From a checkpoint of a small sound classifier: 7300 steps.
Rows from block 13, named by matrix and row number. Each number is 500 + 40 x the weight over the matrix's rms, rounded and kept within 0 to 999. All counts start at 0. Numbers have three digits each.
# convs2: project pointwise conv (model.blocks.13.convs.2.weight, 216x648x1), inputs 93-185
convs2.34:521562492487457530548494484516527538548515531487438493519493561462488496527442482472505404490577459518410509479626502472437463469462453503550513546464495499472504529455536494444512531484537472526456526544415468480455523502522455420578439521514515435567521462440485506531494475520
convs2.35:452407490423432485549506452510480520529485599489465549510505484482537498467507536519519491506491487534473450609584544437650546539499551521539553460528427506503486456415492522489509556485509484578454564463537490499472549493430504488446552442477483425498477486447496415549582587455
convs2.36:490485498531500530440525524489515513489474446466497448550501436461487469515543412534513497533504493486314561478500438464429488520495499582488598514499483520452490509420464466487499496486551441541495486447419473461477475492599504488490453560452452502515505421489501524448513421485
convs2.37:507424513559567498452429502441472484549502468497592505453493473549563493577422521563525536575461438492488508489491535528530490522512482577471531540551450538470489542488507479529503493490487446509475602591458552476464450499528462501479596466451467520484510597543485514467525432447
convs2.38:474482543522515479516532478491458498470465476472535504509522451510562508479524486545479456508503521496502480567468493529514532485541507564527510508481548492509492472524493446463561521491463463468480585494490465460593497506489496527475496506490556514510474509496410488505494486459
convs2.39:490445566427589491418483465519454468447506467493453471428453574521504477609484425530469437547581549541520510489536509475358430457465472488471509458452483455454508506501458478525499527483552521508389498496439513470476444456503517424465491452468426525455550465580520473410554512559
convs2.40:520511531519536525512523489491542529522453514447471470453489477482502393511489487488509447485450540511608510427462508484533553477430482484436538505550535553557505536577537485546522489511462497481442529548478524459528509495509471475510452546435501519510482548551512448487474504483
convs2.41:438459530560516496524483504491558526455539478500510415505470485514555505485461483469482519584540524423580489483481504528411438509441523490469524433497447530541476516458535551457421505484497526517519515478546547447527489521538481551535566487506511496520496500443493523492495505453
convs2.42:500542544535441488486535504526546500484518558442566442532464530453456469518497510443442473538516442510589516504467522522580490462530526460481538558462550511502531492502515421577588520545458494458517489502462457560477562573473540474496453533476496553470467493506507489513545558507
convs2.43:532550380450563456438510471548467516543462407576514489460516537530508508517450505483451536475392591534456469527549467451471576404428515522506458474481355493525454521499520472470492439564551459609534563448448522516436539432559512515547446545496455516487491532529491512474493430558
convs2.44:556516452490520446538480507508527517489468516493496495572477547483444550544494514466513538510472517446534495465511483554538518502562550490491471486498544502465566595404511473463556438584470437521521506494517573548469509508535482583555415491495493551524483498505573455465501511449
convs2.45:438452415486492462525501470505602498521452462490589505498545493509520490440506537492519484422505540514578465491528472587583449535478461522510513463467455470496495491494444458519501462489492475479504471470530504482529568480405491502529474529532519514548449513506511439550423548561
convs2.46:514443459526474500484503462508437490497537539525443541498484449530432481506617602531477546444465478520508544493525451506543490530532576423464539476503479509472511476497523558464501487429518521472404638546526578524470499568425436522533479506478406479521501496448505558510490452451
convs2.47:484437468485488497538496502484541487464488509470476462496487480531515496506498490513511542488527443521548506502481481487502491522522488484496504497445510534512507499500505482430451504465522547513497451503487503475454491491460540468494455494456479537497499517557461450547515553473
convs2.48:458529476567532458490494448532519479477469530455491500490550519569424516540496502487473542470530629573518480520454428503523515463440526566453511486475489468638515493482466532528502538523413508533457541554561504463508539471532505513550578451465494501502435495509505345544537430477
convs2.49:542511464511500513427493503517514544473443450523491439520506371459460533426460464532532503551510512543455570489541486486462457508458464476431498560483513478524438519511515457526558445518476498416438482517498493516515479498488528474578509471512490542473508436519519483518511527457
convs2.50:516471501458604534503448504456493492480487473502484488543533419468504548543539521457478474475507504458519535534481527562457479485485466475504476528576533483532459513485502532512516481518511523478484570493569510509471522508526449478506482507517522507488506486548461484421504521494
convs2.51:499474521531494492523470527471503538554481497544422532472476474529529436523487504493487450477494462525449489493495522528555476528529460537503514456490538534477485531490506521514559494504473495468473523486547505426535552507500518496501496533488518517437431464552518476525552458447
convs2.52:481565484406429512489521466494507460498481501475560509484534504492503566483489561587577504494471575529532470520541433503537531473518471508558521539450437510548434474490548530474482539441539477485521495550463460530536521510451471494476481496490510506489483467503466463499521541507
convs2.53:464523568517554569540436576518550574479498401598514458529459492492479528460439527504455540464429479555435592488468516440477502492556483438445536525488383450543513525479488475547472486512507458526496473519542514386522529472484528469499489457518546491441423482481518546500454571518
convs2.54:485487497482495562448529515481647464439472526515453467445530513562480462522482489494579468531486468535437464431492525488496464476486450526480516450466497447431470512542428521479465447548463509488486502492490491483522537487550476504509541546520515508469543475524465473504475497487
convs2.55:549509490567467504499565442532435510506482545447540473472479523518517480490525550556470426486457503425558457546565539460515511454566434477516517481550483500574503473575526477414534530490460539438478473493515561549470461523550522555521460456488408431500498522532488549524554451472
convs2.56:457505497504428497416475553513520526528493488476453569539502396389429549439527525561513567502462445478474553500510511572401474492549461499511466496468500516417516501516505475541498503474539574506510472570504461505514472550535510400572547542471491514501433524502473385535480463489
convs2.57:498663531456639553426585497458534484544523475506502546531519553424508489572463526509502537514447481384541450512487624507648481537522471385532484489559525513607544468439469483472478518577466493538559505580522548593455446546403466423385512530570614527459547573445528565559526527516
convs2.58:536498491499535541487472513471474540545561487554556527474496447551522504478530504518487468470458464530510538548445431505515557477469513571494511485548482491459498515519483463541472479538505565524468508530480498472436524456517524507547416527480544532459529491548524530587528543490
convs2.59:506523505504463435534491449532385543498496495487534496479527478477497548480473502539434401495462487462565463476513508510577448666563469527546438414506428521565537516547547512523524460525521494527538427560497589494492441575558496481504497504417513569531496494548525536483472491496
convs2.60:516454558567474517542502560497445385512475607499521470460516500432523444585491478523496432528507517462599458534530511445444467450478515520515468580517469529496504488515456457560508494464527529443522432443568472466553491533482473478487539473464488506535500484477513467408517465463
convs2.61:534525551454608452477475451473488574472497474441463466604487486528496535551395386531497541523499547512503543513552488475451543590394518487485483516453438477515455586488507449492503502462446492562506465535449470507506442530485483454501525495528491475574456468580507545497363507460
convs2.62:536454460568472525432496566493448539470506534436544513467485480484521520435548598511420466512460524539517529509497481480585526488496468511464461547440444557523521467476472520476501467483553527482514558505468464512453483430526505660511471516499474502551503483474536568430480582525
convs2.63:468531509438548577505458455535447531526563512474483581512461533458506534591449504543519606513392507489498552380511445510485500517446557499465605541513490436545485475509512603475553449570537462539452518510441516449379469559503509409498526560510514543534479474556500443496495486515
convs2.64:478495513545598514515561530518526521539477471540507491549517465519518502503514558513446475467541507533442500454503477562598554509441536543457463517458527506486493490445427547497514413529475534441482438535425523469480467450550574507520449517585505553400525531489528455458450491481
convs2.65:522476581480482613447533457562452447492508541502546566471469483506562553514485536479531518467603452480527452478492494485559490514555451441522492460472535464563546481471432528474475530464495437543527492456487456506462490477447473475506587501535511531495500548507480524519501467630
convs2.66:479494555513487498488540504495508576531522479499452492575476484505500512515553527483476518516560455494463539441498474468486517499468482414542505451515486476417548559464494524529409465565494493477529518435503472480468476448554526531563525517478507520473518573541550452505453509487
convs2.67:534509494479505549512545514594548474543475516451502596467502495524453460479549487440581438438506499463482451535456427445455524499455474489500507455454460429488481406526441459433533461480528592483458491536518506507510447527540534468515484474595553534522509536577521523474496486501
convs2.68:504501558524481492540577532493467446456499474517485544465522524496445469554492429506508436479485442501542483442495495409490528476517508503508514599464527510444489510524499459530526534467478536471457445524473500523461535513476531479502578491521544544495525472484536588466475488485
convs2.69:483538524547466495480511535523533495493552478428541501431523479464529545488518429507567460528469530453525409562543445523495497546494459470492522528551559556460502501472434477497458551529524498498501494477543512435496520547481508474545498515574520534490512459515483474497473439535
convs2.70:492458440430461487516475517482457501516449562523477477519529407503488506500439538460502504525654434462539514552448450508543489491566504447561493443538468477454532487530471463575527497442516509557526439566535428453496492478511461535468464477515375479464554530529517491396530511522
convs2.71:482487410557440489491512550472548492505511501503519468487502492484551476475553480501588517479534517531484561549474549494468552448486493506548487516540490472392486463444537552529558503523564541457533489484447510508526545540510515582523497501521406504508580481619489492554518472469
convs2.72:545517526504486558469576517530521496452498490488524520497535508488502534462471532484522519487503479506454551501491495534506499538527439550480482488537478498472547511489512512509518522523526471470469442464493504462518503521500471501567530497492495513568491485466516511526461462500
convs2.73:500498538454531541515491464502464498457559482470503424422553418480539468542492523494501432455489422521520508535521539499444540508536515521477450528494506483514533444494491448528623460531452487480506518502487476436478524476485500546493458499555558499460519506456539501473456481513
convs2.74:457501416465481501512438542463468524554586438477526462544516457505435475490524466501535474502548520502555497537514484502453449429538430424556501473451457527559487530519438545492535466500502527463488491530567569482491512429492536563514465466400493476536424574435514458512523493487
convs2.75:486425438538536537539468502479586452539477546491475519484519485497525548524534514551473512488505477528480496569456462437530506458592501499470515462494503494492564529447483491430447487520485478506522508498505508539444524513462503544486524528486430517452521528529525458498482425467
convs2.76:504583429508443540482538505533612504423516566501493525524527485505443541538507493481471512516482522437555412551440456499512517488511563499521522525547478533500565532429488507512492459503511557560509509581526540514443484461511520557501526534523510552496496473467502503537607516533
convs2.77:441551455496525479558482479536512546579504514470545524541543457566485506535436483538508477537493460553446549583477492487485509472450466458539524478545529471522520526445464486494520512468433528530532564477497541543445480497512516505473536528518427506482515551549484491546505481448
convs2.78:500373472501500524519448523481497567500506493412533417541512458560561494522475425520461517484497463551508569453456519501505505413534529418550507509524473506420525534516515492536423515515482504469482557507514524584544525487504538490534469480560541398539438480468459460589531435602
convs2.79:560409555511542474496485552523492466451392473507488488487500489531455406507501501469517452501435434440500506480502535478486476503495471479567417422521429503502537546526467472508408468512567523434537528493498525492401519456523546542492437517434509447476502507454502445451487469553
convs2.80:483471459472491473473466460531414493577445633542543483463527534465531488536500524477486512533492414467525457536493486515543508508422501510511503574528513494491494492407549527521550460482505496534491567500499521505498516499485445544488452444551519476470469507488491572502499474440
convs2.81:496579426477441492528601460516555494538487534529526521457457535520483430412512564475492403535544475496510487520450543567582496508488488508495537464533559506533554411479439399505477464449502499557592384508455541558630462549509518490475565519438490506518510503487509516506510605515
convs2.82:529486482395487582520468460474405512542527476540501535482515602520470509462555528516483452514493473512489568520569474420515494462502504425504524451459546535435463526569411515463470456540478539506536563447391431501436516450507479434591516484520422490560551484504422485466547496517
convs2.83:480465512448524473496519520569501506497417480528435445492510500515535490532503497525495500458491445553549534473499457483503513455545455531498514519497510509538531468529528474520509475451550438518457436506528494514442541475539485543519500446458529518478465512542467572482484546505
convs2.84:486506494504574432438456502528511541532532538511396526551504464566459527521482432409528497490508418540432488575444532492522477525485374505507512504488501471511543477504491441492487435542501517498409566471524590546524489442496495391565433540575524491471483513543581533502503468539
convs2.85:466477486526532465537579506500452475509525469489484466546509455543485478475522524513484511532480518569493482435485494542505414497469501481507501551447492461490424532532504448469533438457528457526487468496513529518519556506426526511596547544592510533460512487553474456445478455512
convs2.86:508475536528522474499501436504402525502569513468462470486493477447518534543491443492554466459536467439438516508497523560545526500497444468508451503551612490466532556521477514601430529554447529449601525488428543433563447506593500485527517532470485557464489481475542599505520482527
convs2.87:543522510601580464447515566529414502437570553510528456516543522476476505566486531488495530449468510455623432445449488513565543454507478534531450543487501570473480542511494422527523539577555475460576499497514497606532548499564471451510590539520528479435440483383549504481454535527
convs2.88:601603436471500490505556435460432446513489480500405609515487450492517425440593556456496565424509441586468535472479535479512547475551539522476535539577469465499430454476518522503494504512524479490461500555452497427603495418451498463543534518513474512472548501497468508492508490501
convs2.89:504427414501496482540462478474473518507513578476432472514492445497474465520513440453431531467443495496442526461518540536502478541465500489524447471495466568494530472483547485473480539417471490485530600532457430492545547494493489451553494443498479504465516391507521596477563473471
convs2.90:464493488427467546466542557449383529443537531495475451506453600534503523499497500414477497450578453505531497488504458516460525471539542516482567463544595430474546511502502580536368541515534561488498492563458581504507520594443480527511508536517473538478454531475471511495493449525
convs2.91:526447475575544539515554399466415485528549499587494447494477480496498532456500533511497506495451482444580530567451521526451541504541474501473452526480472460447490493536429458521613539500648417517472421487521474598474475501517533590448461502508441476517479566559491514461496549434
convs2.92:496490459526482499525573576561461567477517495536511531526491536474477514483500454495517475569517499540606467481468496483455522472431535532472554507528505581439494531550508496522526522561545491482531487551428440532507564520488511466487445548458501537515506515433462415570554454525
convs2.93:503469468473497462497457474459508512498540476499513475483529543545553490573487512507424505476475501508536394528497489487444507537525537505475495470456545491478543494513496464513469428556565506436544581531471481493542534552485448509463532498492516496478562529465489436573540490481
convs2.94:498485528466488462493515471521392483500498516460591488443458544481509492459533466492441501486479475510463479494485564485531452468498485515477551522475520496479553519474507459460522424483535542459460561470562521488547448494524503463508473584460461533402449497472527553537538502491
convs2.95:497497491477522479471560501553498553470511503498464516548538479515492576516476527520506453514483535495547521476536486504518481561510455495502476495579528557536545517519521474489473462579507453523462494531496523534500544507539514477473522482483522492494493557461485571522517522516
convs2.96:509410423534596582490408438413461467479441490542489469541508600512581517558438530498491573558496528448423476560564483512534496500483492406453642466427484515529456514513443515482513442453492447620471574539549559528428492477543499508488475496448467476460507500454504456504530518489
convs2.97:493465474469462472494516533502519469463509538542489452490463572553528506477553505459469475494493534529436459470467522468450475419511408553508513562540459499542512479513481505476539523515518529506504522506457506472477599526486510467459510463503539600513520457484536504523484452493
convs2.98:501550497496457519496560506478484545430527429460525431500437578475499487580462501464455539473471527562583477568481506481450469511478533508521530594496420511515493514549457584505539455532490514536491493489570448521500446606492510536535485522506544515489520451479462499544485470466
convs2.99:458494513506432476555491407485552446493523484484499527540525566559483477482468406503495552456483549454573513507524483466504528500501490480525496500479416495559492526519567538520563479543446524543539527558504475429430585554473562504529513478553441486509623519553511487493439547440
convs2.100:473488431532483538475483565520508529525569567563501487514484451484472460496517457420503488452486519539346483488519484414512500455458507510562463558494571519417456470501478524520464513493501501493483586503494519509506542412530497405540391469540512522526492434451472510505514483493
convs2.101:510450555565462474571511464519525524556560495525486545517491483498498528524534522498498514456491514503476521589502512503541451537466545484480522542471377451422545462479458530526378501511533562494542525508423490551506461486503527567559558561514517471486573523518501382532488479451
convs2.102:515438438517615484522522578505446489469426508484502561576569475517517396470478544564506523570506445556465578435648517481493548455503578490487499463534502490517510512478469476523478564422468504519474593522536470432528469526484544480525515475548392475528495446417534497543436554469
convs2.103:443420499503567491532481517468527486563506540471532456501518457500571456526556532511451475470477474597401525510529498478475461518500480496444459468473525481491568470528492561545483463450491433446518558475489455474488501520462438491470526459527527471548533474491474400594529592499
convs2.104:476566456557516511546515530543462459553433574552567450556508471625488519557516505510434515462473524538403487467602440547582481426483487548475495512487470488429540546511530494525477561454455408558519446494533468541452498473497510542528526510561405494475605405515520360451550503489
convs2.105:514465476532585427500544522537544495571516497524557541486465477453550519486470439546537437534454409592395430580492500575465505462458465465495483491537541500487470479490523520449493520484552538467507470423449462520524531467556565574514520511435527426490492476455548473435509531476
convs2.106:515459471426469492517480424485445498499437575463479498497564498453527478605508464433480477491608527452577553567458531480523470458504489540529519518574443520508516478554515507532424421526495463522490563457489576537512533510526441486496534429533527463512497514542515493531466525520
convs2.107:542477533485511528502509505475432452566519498485504494524523499471516529541522519467524502548483539510429534526538506480518506514470478481503524493497480519498425477520472513513500528413499474464454490443502492542453490504505485493517512504532508525487526489538483491467539524518
convs2.108:505505487570447427504620518529478431524558422473432476464515499500509492469557458522474451553508513550449541473463527452455497515454580520443462505532514471483522500477510501507478559440488502532511560507469527470465446535461490573484433467520456506497470536489501433578528516462
convs2.109:524485429521514580524405460486474491505500457520486524459500495469435535436526528550623562495536418501410534479469443480551493487489472495462532472561477480527471516448471451448481478507510476556511607493617483423555395526458425583535488491536505464496446472456483406542565420492
convs2.110:420526512529465514401542530567504438480515516515445512463511566519525450535478585424492594568453563617471406446385442461487495540556582545477488522464544484465482519499514613420454509503541508517537548534482569506482528535505499518489549465582454464489525451477489506518477492457
convs2.111:541428500481508422446420474546421529570521497460480534495449509525496595545484592500476501448554540508452529507494515466440532501538581466490427522455507511559491485581460559524451497510533448514478501489493547512484466488481516565512477456564478493507467460581473562425424517514
convs2.112:460509466498459511534477450524537512571508447543462453551477560522495545518470418513523526486509464400530456451486506509508443516486512554532562544480539520473502541449507496599569545468591456556574482530485505516517434492534547481497493550440535489492556527508467544500451534442
convs2.113:529451489485486525558521538440494544532560443545500545532445397508505516483566510490477540402511396530354537547515436462462490474337485460471569548519567501510488485487514546521510522514565498533519571512455577501432487471526486555478462526466462485511416488489468439534494476432
convs2.114:522383544507515562449513495532413490483487584434540499508535506442458493547552545497511491461479432446477452490455506479598508480427419498530402434497539506426519521482474460432510529530571533541530489548538559523479539509489489644515538466533555518490473489470490566550498556474
convs2.115:536515544501483476500594463561596481508525517479465549449475466498509519456540424555501474555516448534483490519523513538490502545512481452500503522499495519498538504527543482493528478527535552478422405488521484570531442559487455452514442475546516555479500477559557535558468436492
convs2.116:498534558479466502474475523515563524521415464490521475512451517482489443524533439534467488501529461485462489418478511461477490464526450500524481538496476420467463503431542442493455536518546505479514483548494453526494430428540449432469533479436531419533473485556502459479509502503
convs2.117:497505490493500483552511471522560451487451517552495486473560504502531455516459485478516497504520518540490506432496570529465514540558535420578518510545491497494474500410478478483507511458494487478576475552489500534526503467476452566518522526428580487483509517481455434535534443516
convs2.118:545566466532506461417484489493591530516484418488529532463510511510477535580570496515466474482557502500475442434447573512463476471492433562433484480539613483452509528464524549574462468518508547474531498553552576508508403537515486503477498549505548395486518437479504489505528569538
convs2.119:482545556505524552519456495536463508510511489468575544564473508568568508472394499508516466510529483427540529530468457442515472414500475472525452482467449533560468533513457528478492509522491524455511542516481512516481505551439491542506449537493489508514475556508520445539509566529
convs2.120:503471537490494476527542494512591459443516459545500501481515568565501448497483597562532515548549498512542543477557535515395517489498458505499470513493439414534462504493479470486592444493457529511474458454466522506459559481545564493513493506532506467514470535489472445497472523482
convs2.121:497512546378492607496546442501441516510461531416587560520481590440500508554423489556512513485517489508564504570500472458443457485547406535460500515522530506546535480478466465469499427538529520501520502501551488429507509495526528434500586479522504464524541501566549552534457541562
convs2.122:513521514465555541521457488548454502515441478490546467502527490545503512499453560496522505450476550500590500557388519545534484523508536516506406560439445522533523503606498556510600481503422503475521489527593537549540519494487455490514484512457467576507502561537537474466484514539
convs2.123:508425524512631529507497544520558538486455551534446511487501504487493517512539490497499569476485490494443469485466506444541566517477516523500470469510533558414497507566501567536433451582483494499499659489563568479502457500497506463472472536450567521484472507430449539507461554578
convs2.124:507525488479522534513484483525595430490480516512503509477516505527468425475551543489486496532504615458447548463557501415455462472487478526505528472458522444494418408545525480471518548426543460532475538520548518494574562475454499500453503443473489518514540529551465578498531440456
convs2.125:517483499477468505401501452536506472405490513489436522496533439548550550508392470454562517479497533522553505474538521442412513429516535532471498544515495514485542496425536490512494422481451485436541569500547488466561565442497496447565541567470556497471557540452492442415466474443
convs2.126:510519435467491468508532560512480447453536551466552528487440432448540512524594504504456549535536450531480553473490511442497465486515503510466529508538473502449545468503466526500443531511493495517536573529467532572417511550453540495488544491504443464530450503472485505498488522552
convs2.127:506506498457454489520516507526520416517506500501547472455480601493481477494355482500481399518491517434496469474471485475508451440494490553521512486518537507588465458426540453568548477457446474511511524442472473525562502449461499414485512473539567564498516518492486530482587504521
convs2.128:527465455467542475540485495497471498482486514528537495498485461522490514546516527458481452419522494513469480475486470543517521487466521473498492480483566514444561548550469455506441513552576560478453507443462445461466520429549520483543440545467532531517491472429509498480520506510
convs2.129:484514502512504520543524580498519546498492542526477507536555487495503474524540562449449489556482472459567502501537471525477518482535550474531479468505479543515483472537469568552504558499474487478473405472467487496506519552521452526481528482478504490508516557521508494443496552524
convs2.130:536455545485560491475516479440441514498516517491595492526537561459506470556539499469507501512522498503492473458492404504490517510457486455564529507526470528528491516489509510497546523521490543557500533462454499535545464565507509555512475498508490516486459433489500587530564508499
convs2.131:472504545426458557469501523511477439529548486475557478507502449469459497586511504444456492541483522489479496555459526477472514470545431463494560491511520424496489442493444423536492497481472501535512557500493471519538547481507545439477487454524595506563459436526467471563532599575
convs2.132:507425560467443555506478447450529545506460519462538473516459598459480466503508518529475497503516477538519515535483448458588509566487512567434492546522527505544538495494504499543597390549445428531485522476432492523447524474535553406519524447502546536484594467479489497494434508449
convs2.133:563494483493492409412490467443505496446461645450506545455495382597588512531475496454531477492561562505484423630461539460403488506569448469529439495440482474423478488570469425464496478527465467494493515552550465486419506366479477435484501509588468547531531469549510584503472437484
convs2.134:431548456516516502502557564493572521495462545400529503465580530509506495566570545478558487487561514480421470456437436409518489487498526447475550476504478495394514477384492538494511537540540560524502538529446501476510513503502482511543564514515487430489543512455485404540472444455
convs2.135:500543531478475467437553518506508513503492541441523473516538492494442573457499477544481445517537479433550451533406526552472534450500512482486464497533493484525502494501465526519481503543461420480601420478468486535454477540446518493499510566540494490523589562555533579459542483594
convs2.136:461567545541535433418485484439466461487457600481511504460527418566514519476426437486538556546526474512549537497553541465368501523454448562534451516566447547516562502474539431534425409432477467520482514425478414505417500421427487437483576496422536536503521466404449486663460408495
convs2.137:474544524544437487530439459475448470467464508515559513440541504468486471496506435523552509480514528576415566464526467542477545444411482532478519521517442501530437460449513475525543497458526431409486455447446520511442547420493535623475556462465508534507576457574485453470540409508
convs2.138:484512585449511471516500498545589527523547386405467592499488527374553528549479450505480495467451473507508495459526507476438483547489548475487485508485458491497555481471517492433536569455490512554496532373485485511517532446526503437451500510508496459482595565542447543560572502475
convs2.139:538513502514556496462460447503550445474492403512483529514518564557433470527505485532482494432557447455521513528529472526508493528546593464468526504521523531525478555482474528499544459516531541490524499478535491428472460442484514555498514550500419461481471456510433438566481509498
convs2.140:441477508468494495427554526477479525466477435513543498501544569462481452573533494513510553473464534408584488524391450439515509561479627557493561484559457537538523452500460562487543491537500477539523459462479595562504472569444526481500461468481483563487484436465507496332493529482
convs2.141:461543434530520485572475520538554504523531427493462462527499548536499496433512504452480527451410509523416412507440501483523517523401546515476500507511419492535504516479528554505504568503505506554548544526550572469476490538516615508454558513542563537407486454453509469521446440423
convs2.142:498514461492544492482429553442415463452498560476558552509504442514522515556522542457518493489494567491558495455496444472456538469530448523558556509473500498489402506488516447503444452478486478467551495551505489496474556499491562469505483441452515488536566438489454559528535561588
convs2.143:530547561523513452490482499504469510452531395469552465484443547416513498479433502540522453468574523497474565499516535488346512451513527472466518522469514512456509550531524490526572473503546520504514490486520483535495548490505543519496526443543421504508502537508571449461499469510
convs2.144:480486526433537528530436529441522479487473536582498475522522515487420489551526525545463442536464506445447390468456532414539490486530506580477453520505542463438536517492522518504490502490476432563525504479475444485456466542564516399478469477472545524535477432542472530504520549502
convs2.145:487535461468513475541492491509495511482529525491498552548476454453483480448508581520553474425424508527466494499504522502562456433501472581558395492541510469490489478453494550508502492467449496556506557546468464562525494481513507506486471521442434564500477479511484490469495496495
convs2.146:457416488550576503505507538461505549442493529483509472521504588479468482473535564494437534524452425554536571481462567420480562494479597459599478539469373491559529508471465447440405551497542548497480524467508457517415363493507516565576551529531459510474536514495503432461441525456
convs2.147:475427486412481558494480530520479479531459541504474440473496482476465522511474594564521536476471562533536528465486536507467490481487413407536526567465438476526471497515449485376495589528503485491463480444523528544481482471542542505479555492512498532557502498496484508469490507446
convs2.148:521560515488462481456550483489457494472459506500505529542517514397502478494487503482505501502542564498603564474519514590584548551473535458463462557519464499562461461444542495528544504491534456449506447526415491518516550496483514476478505491507590548458563490518514572560503458500
convs2.149:467524527475538467431516528517568530535466527512499482471504567500518499565531440534458512390493516489471512491457571455468510551486398476464501461472491495471480460465461485491481473512459500524514447446495454560468501487473499383473542449544538461471564482506508537471493577537
convs2.150:569438450449511532543539511526489584503507544494521539518550456550479508462422481539552438537460560498596530571478549504499504467514478545516506525500507527519494527539484475427519486523452480479532387519572519577464570459457481397501496555540458508514501516549507522494531574583
convs2.151:555425445556543484494465484458590494552512474445460438529545478498458437446509487480462486382551426475435531505537425387502516480500526487497521466470521492579485442565535529485437405433499458470539580447504548464450467502463532585502487446506466490535449490453431499606501501578
convs2.152:539461485427537482497586514529420545474399517554513526523520470510472508454441483519512452461532454487586471530451555463522547482472504460540498470543517490493467477472520522477532488475501533505517519501473422474585461511488574497474557524483507509452491457492557529411525522528
convs2.153:463515465563536479486555524506473536497536492497511552470486437514524527387515548503534487469499605422535466463457508559580434540499489544448486482505479462531485537462498469421575472445479476490509461449489503498468550501480580445537545509483470522487422657543495401482535417509
convs2.154:481571457471485424518510589478486509441530514429504515539532489484471504495545404535533531530536489492461463458495520498570437517440505553591505457446412517543464537493491508475424493453475545525506587495532440496485525438553494486533517407483467480501453462398500504521465611482
convs2.155:496422414501482483524432523463558407502502463463477466489515453478486555460448496508513506492452545471472554514499475536461480520447508532487484509443465464516468455447559476539481481417489474479512449504432486471607474455427480537458575485536515501476494455484467399501532501490
convs2.156:516426546493572530478452451494459494524536562518381465506530509546477524519549517423458519468503525508442562485487535500445533483527551503524499508497441480443485519575519535533423480428535505487503547496515463528547445442497495529486468460522477388460527417505532498548449499536
convs2.157:486472417489460432439495530503511496401446498403405526472527516601428500490490464497534500560537485495549475480452453503419506492454516575588567513515528539484508519475493535557576532471494549542544422485470564495486471490451393478448513541553553453516561528511509571523470504468
convs2.158:553426582492486450591478543458513499453616487461584460526426491542473531583457488481575483479493533498484498485503497449482507468548506500448483521480430492504506465553502530477570453508483505453502524425429536515420506455453534627511454501588457530487441560501502537513498534501
convs2.159:458401465507589609484531498499513525494456585486480461526474558549502462489581470463483483434475518469466494534500504535451533456550509530474551505472618508482466554529527471541433468517478434557494581534458544551546575497514507433458570488475507502522426550511520463523547463476
convs2.160:491475550516427504461528437523450481485479446488527478488482545511485489527498493493468475484466474432474503540466476524480507503494519511519473551480501544556524448487503510532467474488497494575511521493525504455543532505496459504499474562560432483496486537513473481547515483522
convs2.161:432404422502529478509473432513559508487516475528518478491469517544542435410472464460495552578501372591576488447467504533429511495503486587406502548477495479528505491517509515539465500516496525445541656442433515455525476477444469518550437512490461518472472535513471360442487541465
convs2.162:483479473494526533453482502513499500544441545478429515547501559567459534443528446492501497492483470562490453550515496534518420555492564450487473438531513441519526505511494489529457510503551436508506495512446510527567549480472473499458564482457539523529557500511520452511517564441
convs2.163:520457477515471488537436512516502532514542468497505424565503486487491486411490470506498486500510580522504581496533500486513442491474425583488437496451451559574510542480479537470505522516499503465522436513491536478513447523498468408498508500441503532461488584505489477485515490491
convs2.164:463482595466465506518455411475484472447540496470491462549479574455496474543480526464473502482475524481541560552524491468476498500447439526496504534543527589522563476493472503505547402544502530624502499519550509554517462489537463517501471478539494485474478511550495479593479500489
convs2.165:497501463519489552534527463489482438448487483570484412521495472607535485569427490544507436548415449483624532558448497566524438533450530479471427520436521476542520519481478478533456475479474489553522508493441527490501435468492458511529533445433471603478533474449477442468455521446
convs2.166:503499543501470534527511470506460483486497504458485467483480533477490494487446479445457530489523503635417483608496492532471509484492519441485508464477502464486485522429495483488550509538482516509489510451497450519465502507522492516539605476558583539493477439468467399463463491459
convs2.167:471516505589477441531475417514546607507523406525442547493540489544488523504484429491499498468503486566378428489461494526474506510533580511514455485535610532509556537538489468539443529520448527514537483485529503480514580443595527516530446462525554483532517557483487580487454429493
convs2.168:414480492419510543491533496506553520567444565555552523542526466449506502487471483561475509531486436583463393415495583524439490507553470548545510525492520479563520544503482436513457479513503544517491453482483520572460550522515472575567517507464418513522549467527503555543434547552
convs2.169:455497498484447516478436452509471502483481523468459565486525492421439582579484497507579545503662411517426464566517500492478416510419439489553488488379522495521474494600465435518538462498454509408508558466482460482524452542550539480415461477489494511471494495540540518450438548529
convs2.170:504504461474475509495439467481390499493503495487499432471474516529450531546478486498466574550443502380520440529537476466484524495463515489512512497497479491491496535482461470500535444491493459552455504530469490531486501488487470497520523495510454502523520511525565506469457518491
convs2.171:538507456537486493500498440527471486483527495502517504618523491500508522468511492490498507507499520478491521540536518444458516525463556412529501582552447513497543471482503493504524529503500510490485535485489529528471431471435470516630464519471518541511575515430508434464499510483
convs2.172:567563518483534476436444460474491432542538432467546454457457541506446492541486423562460511475509499634437611448557471500529405541537356496383471488485532556494499483544529433447412541489508543476489473511421529452398511474490524515493468458442499501483548505389572427555526506478
convs2.173:539454517574469492571404488491490482425546563493475501493497492503417537521513535547523571506506432530468527516489560466508516493536455553473456516537500510532492474588490552496457445445537483480482425546509549486515558551495471552503526478490478566512479562479477512557501479600
convs2.174:476556565539497493533513512503570495425528457546480532492542473603506474524526451473575512520497502561382473479518463522476459408505524482552478510515515498405447469503468514482507459533489544503517535462512505480480513497477467543518509508480504479495519442491441505482525494549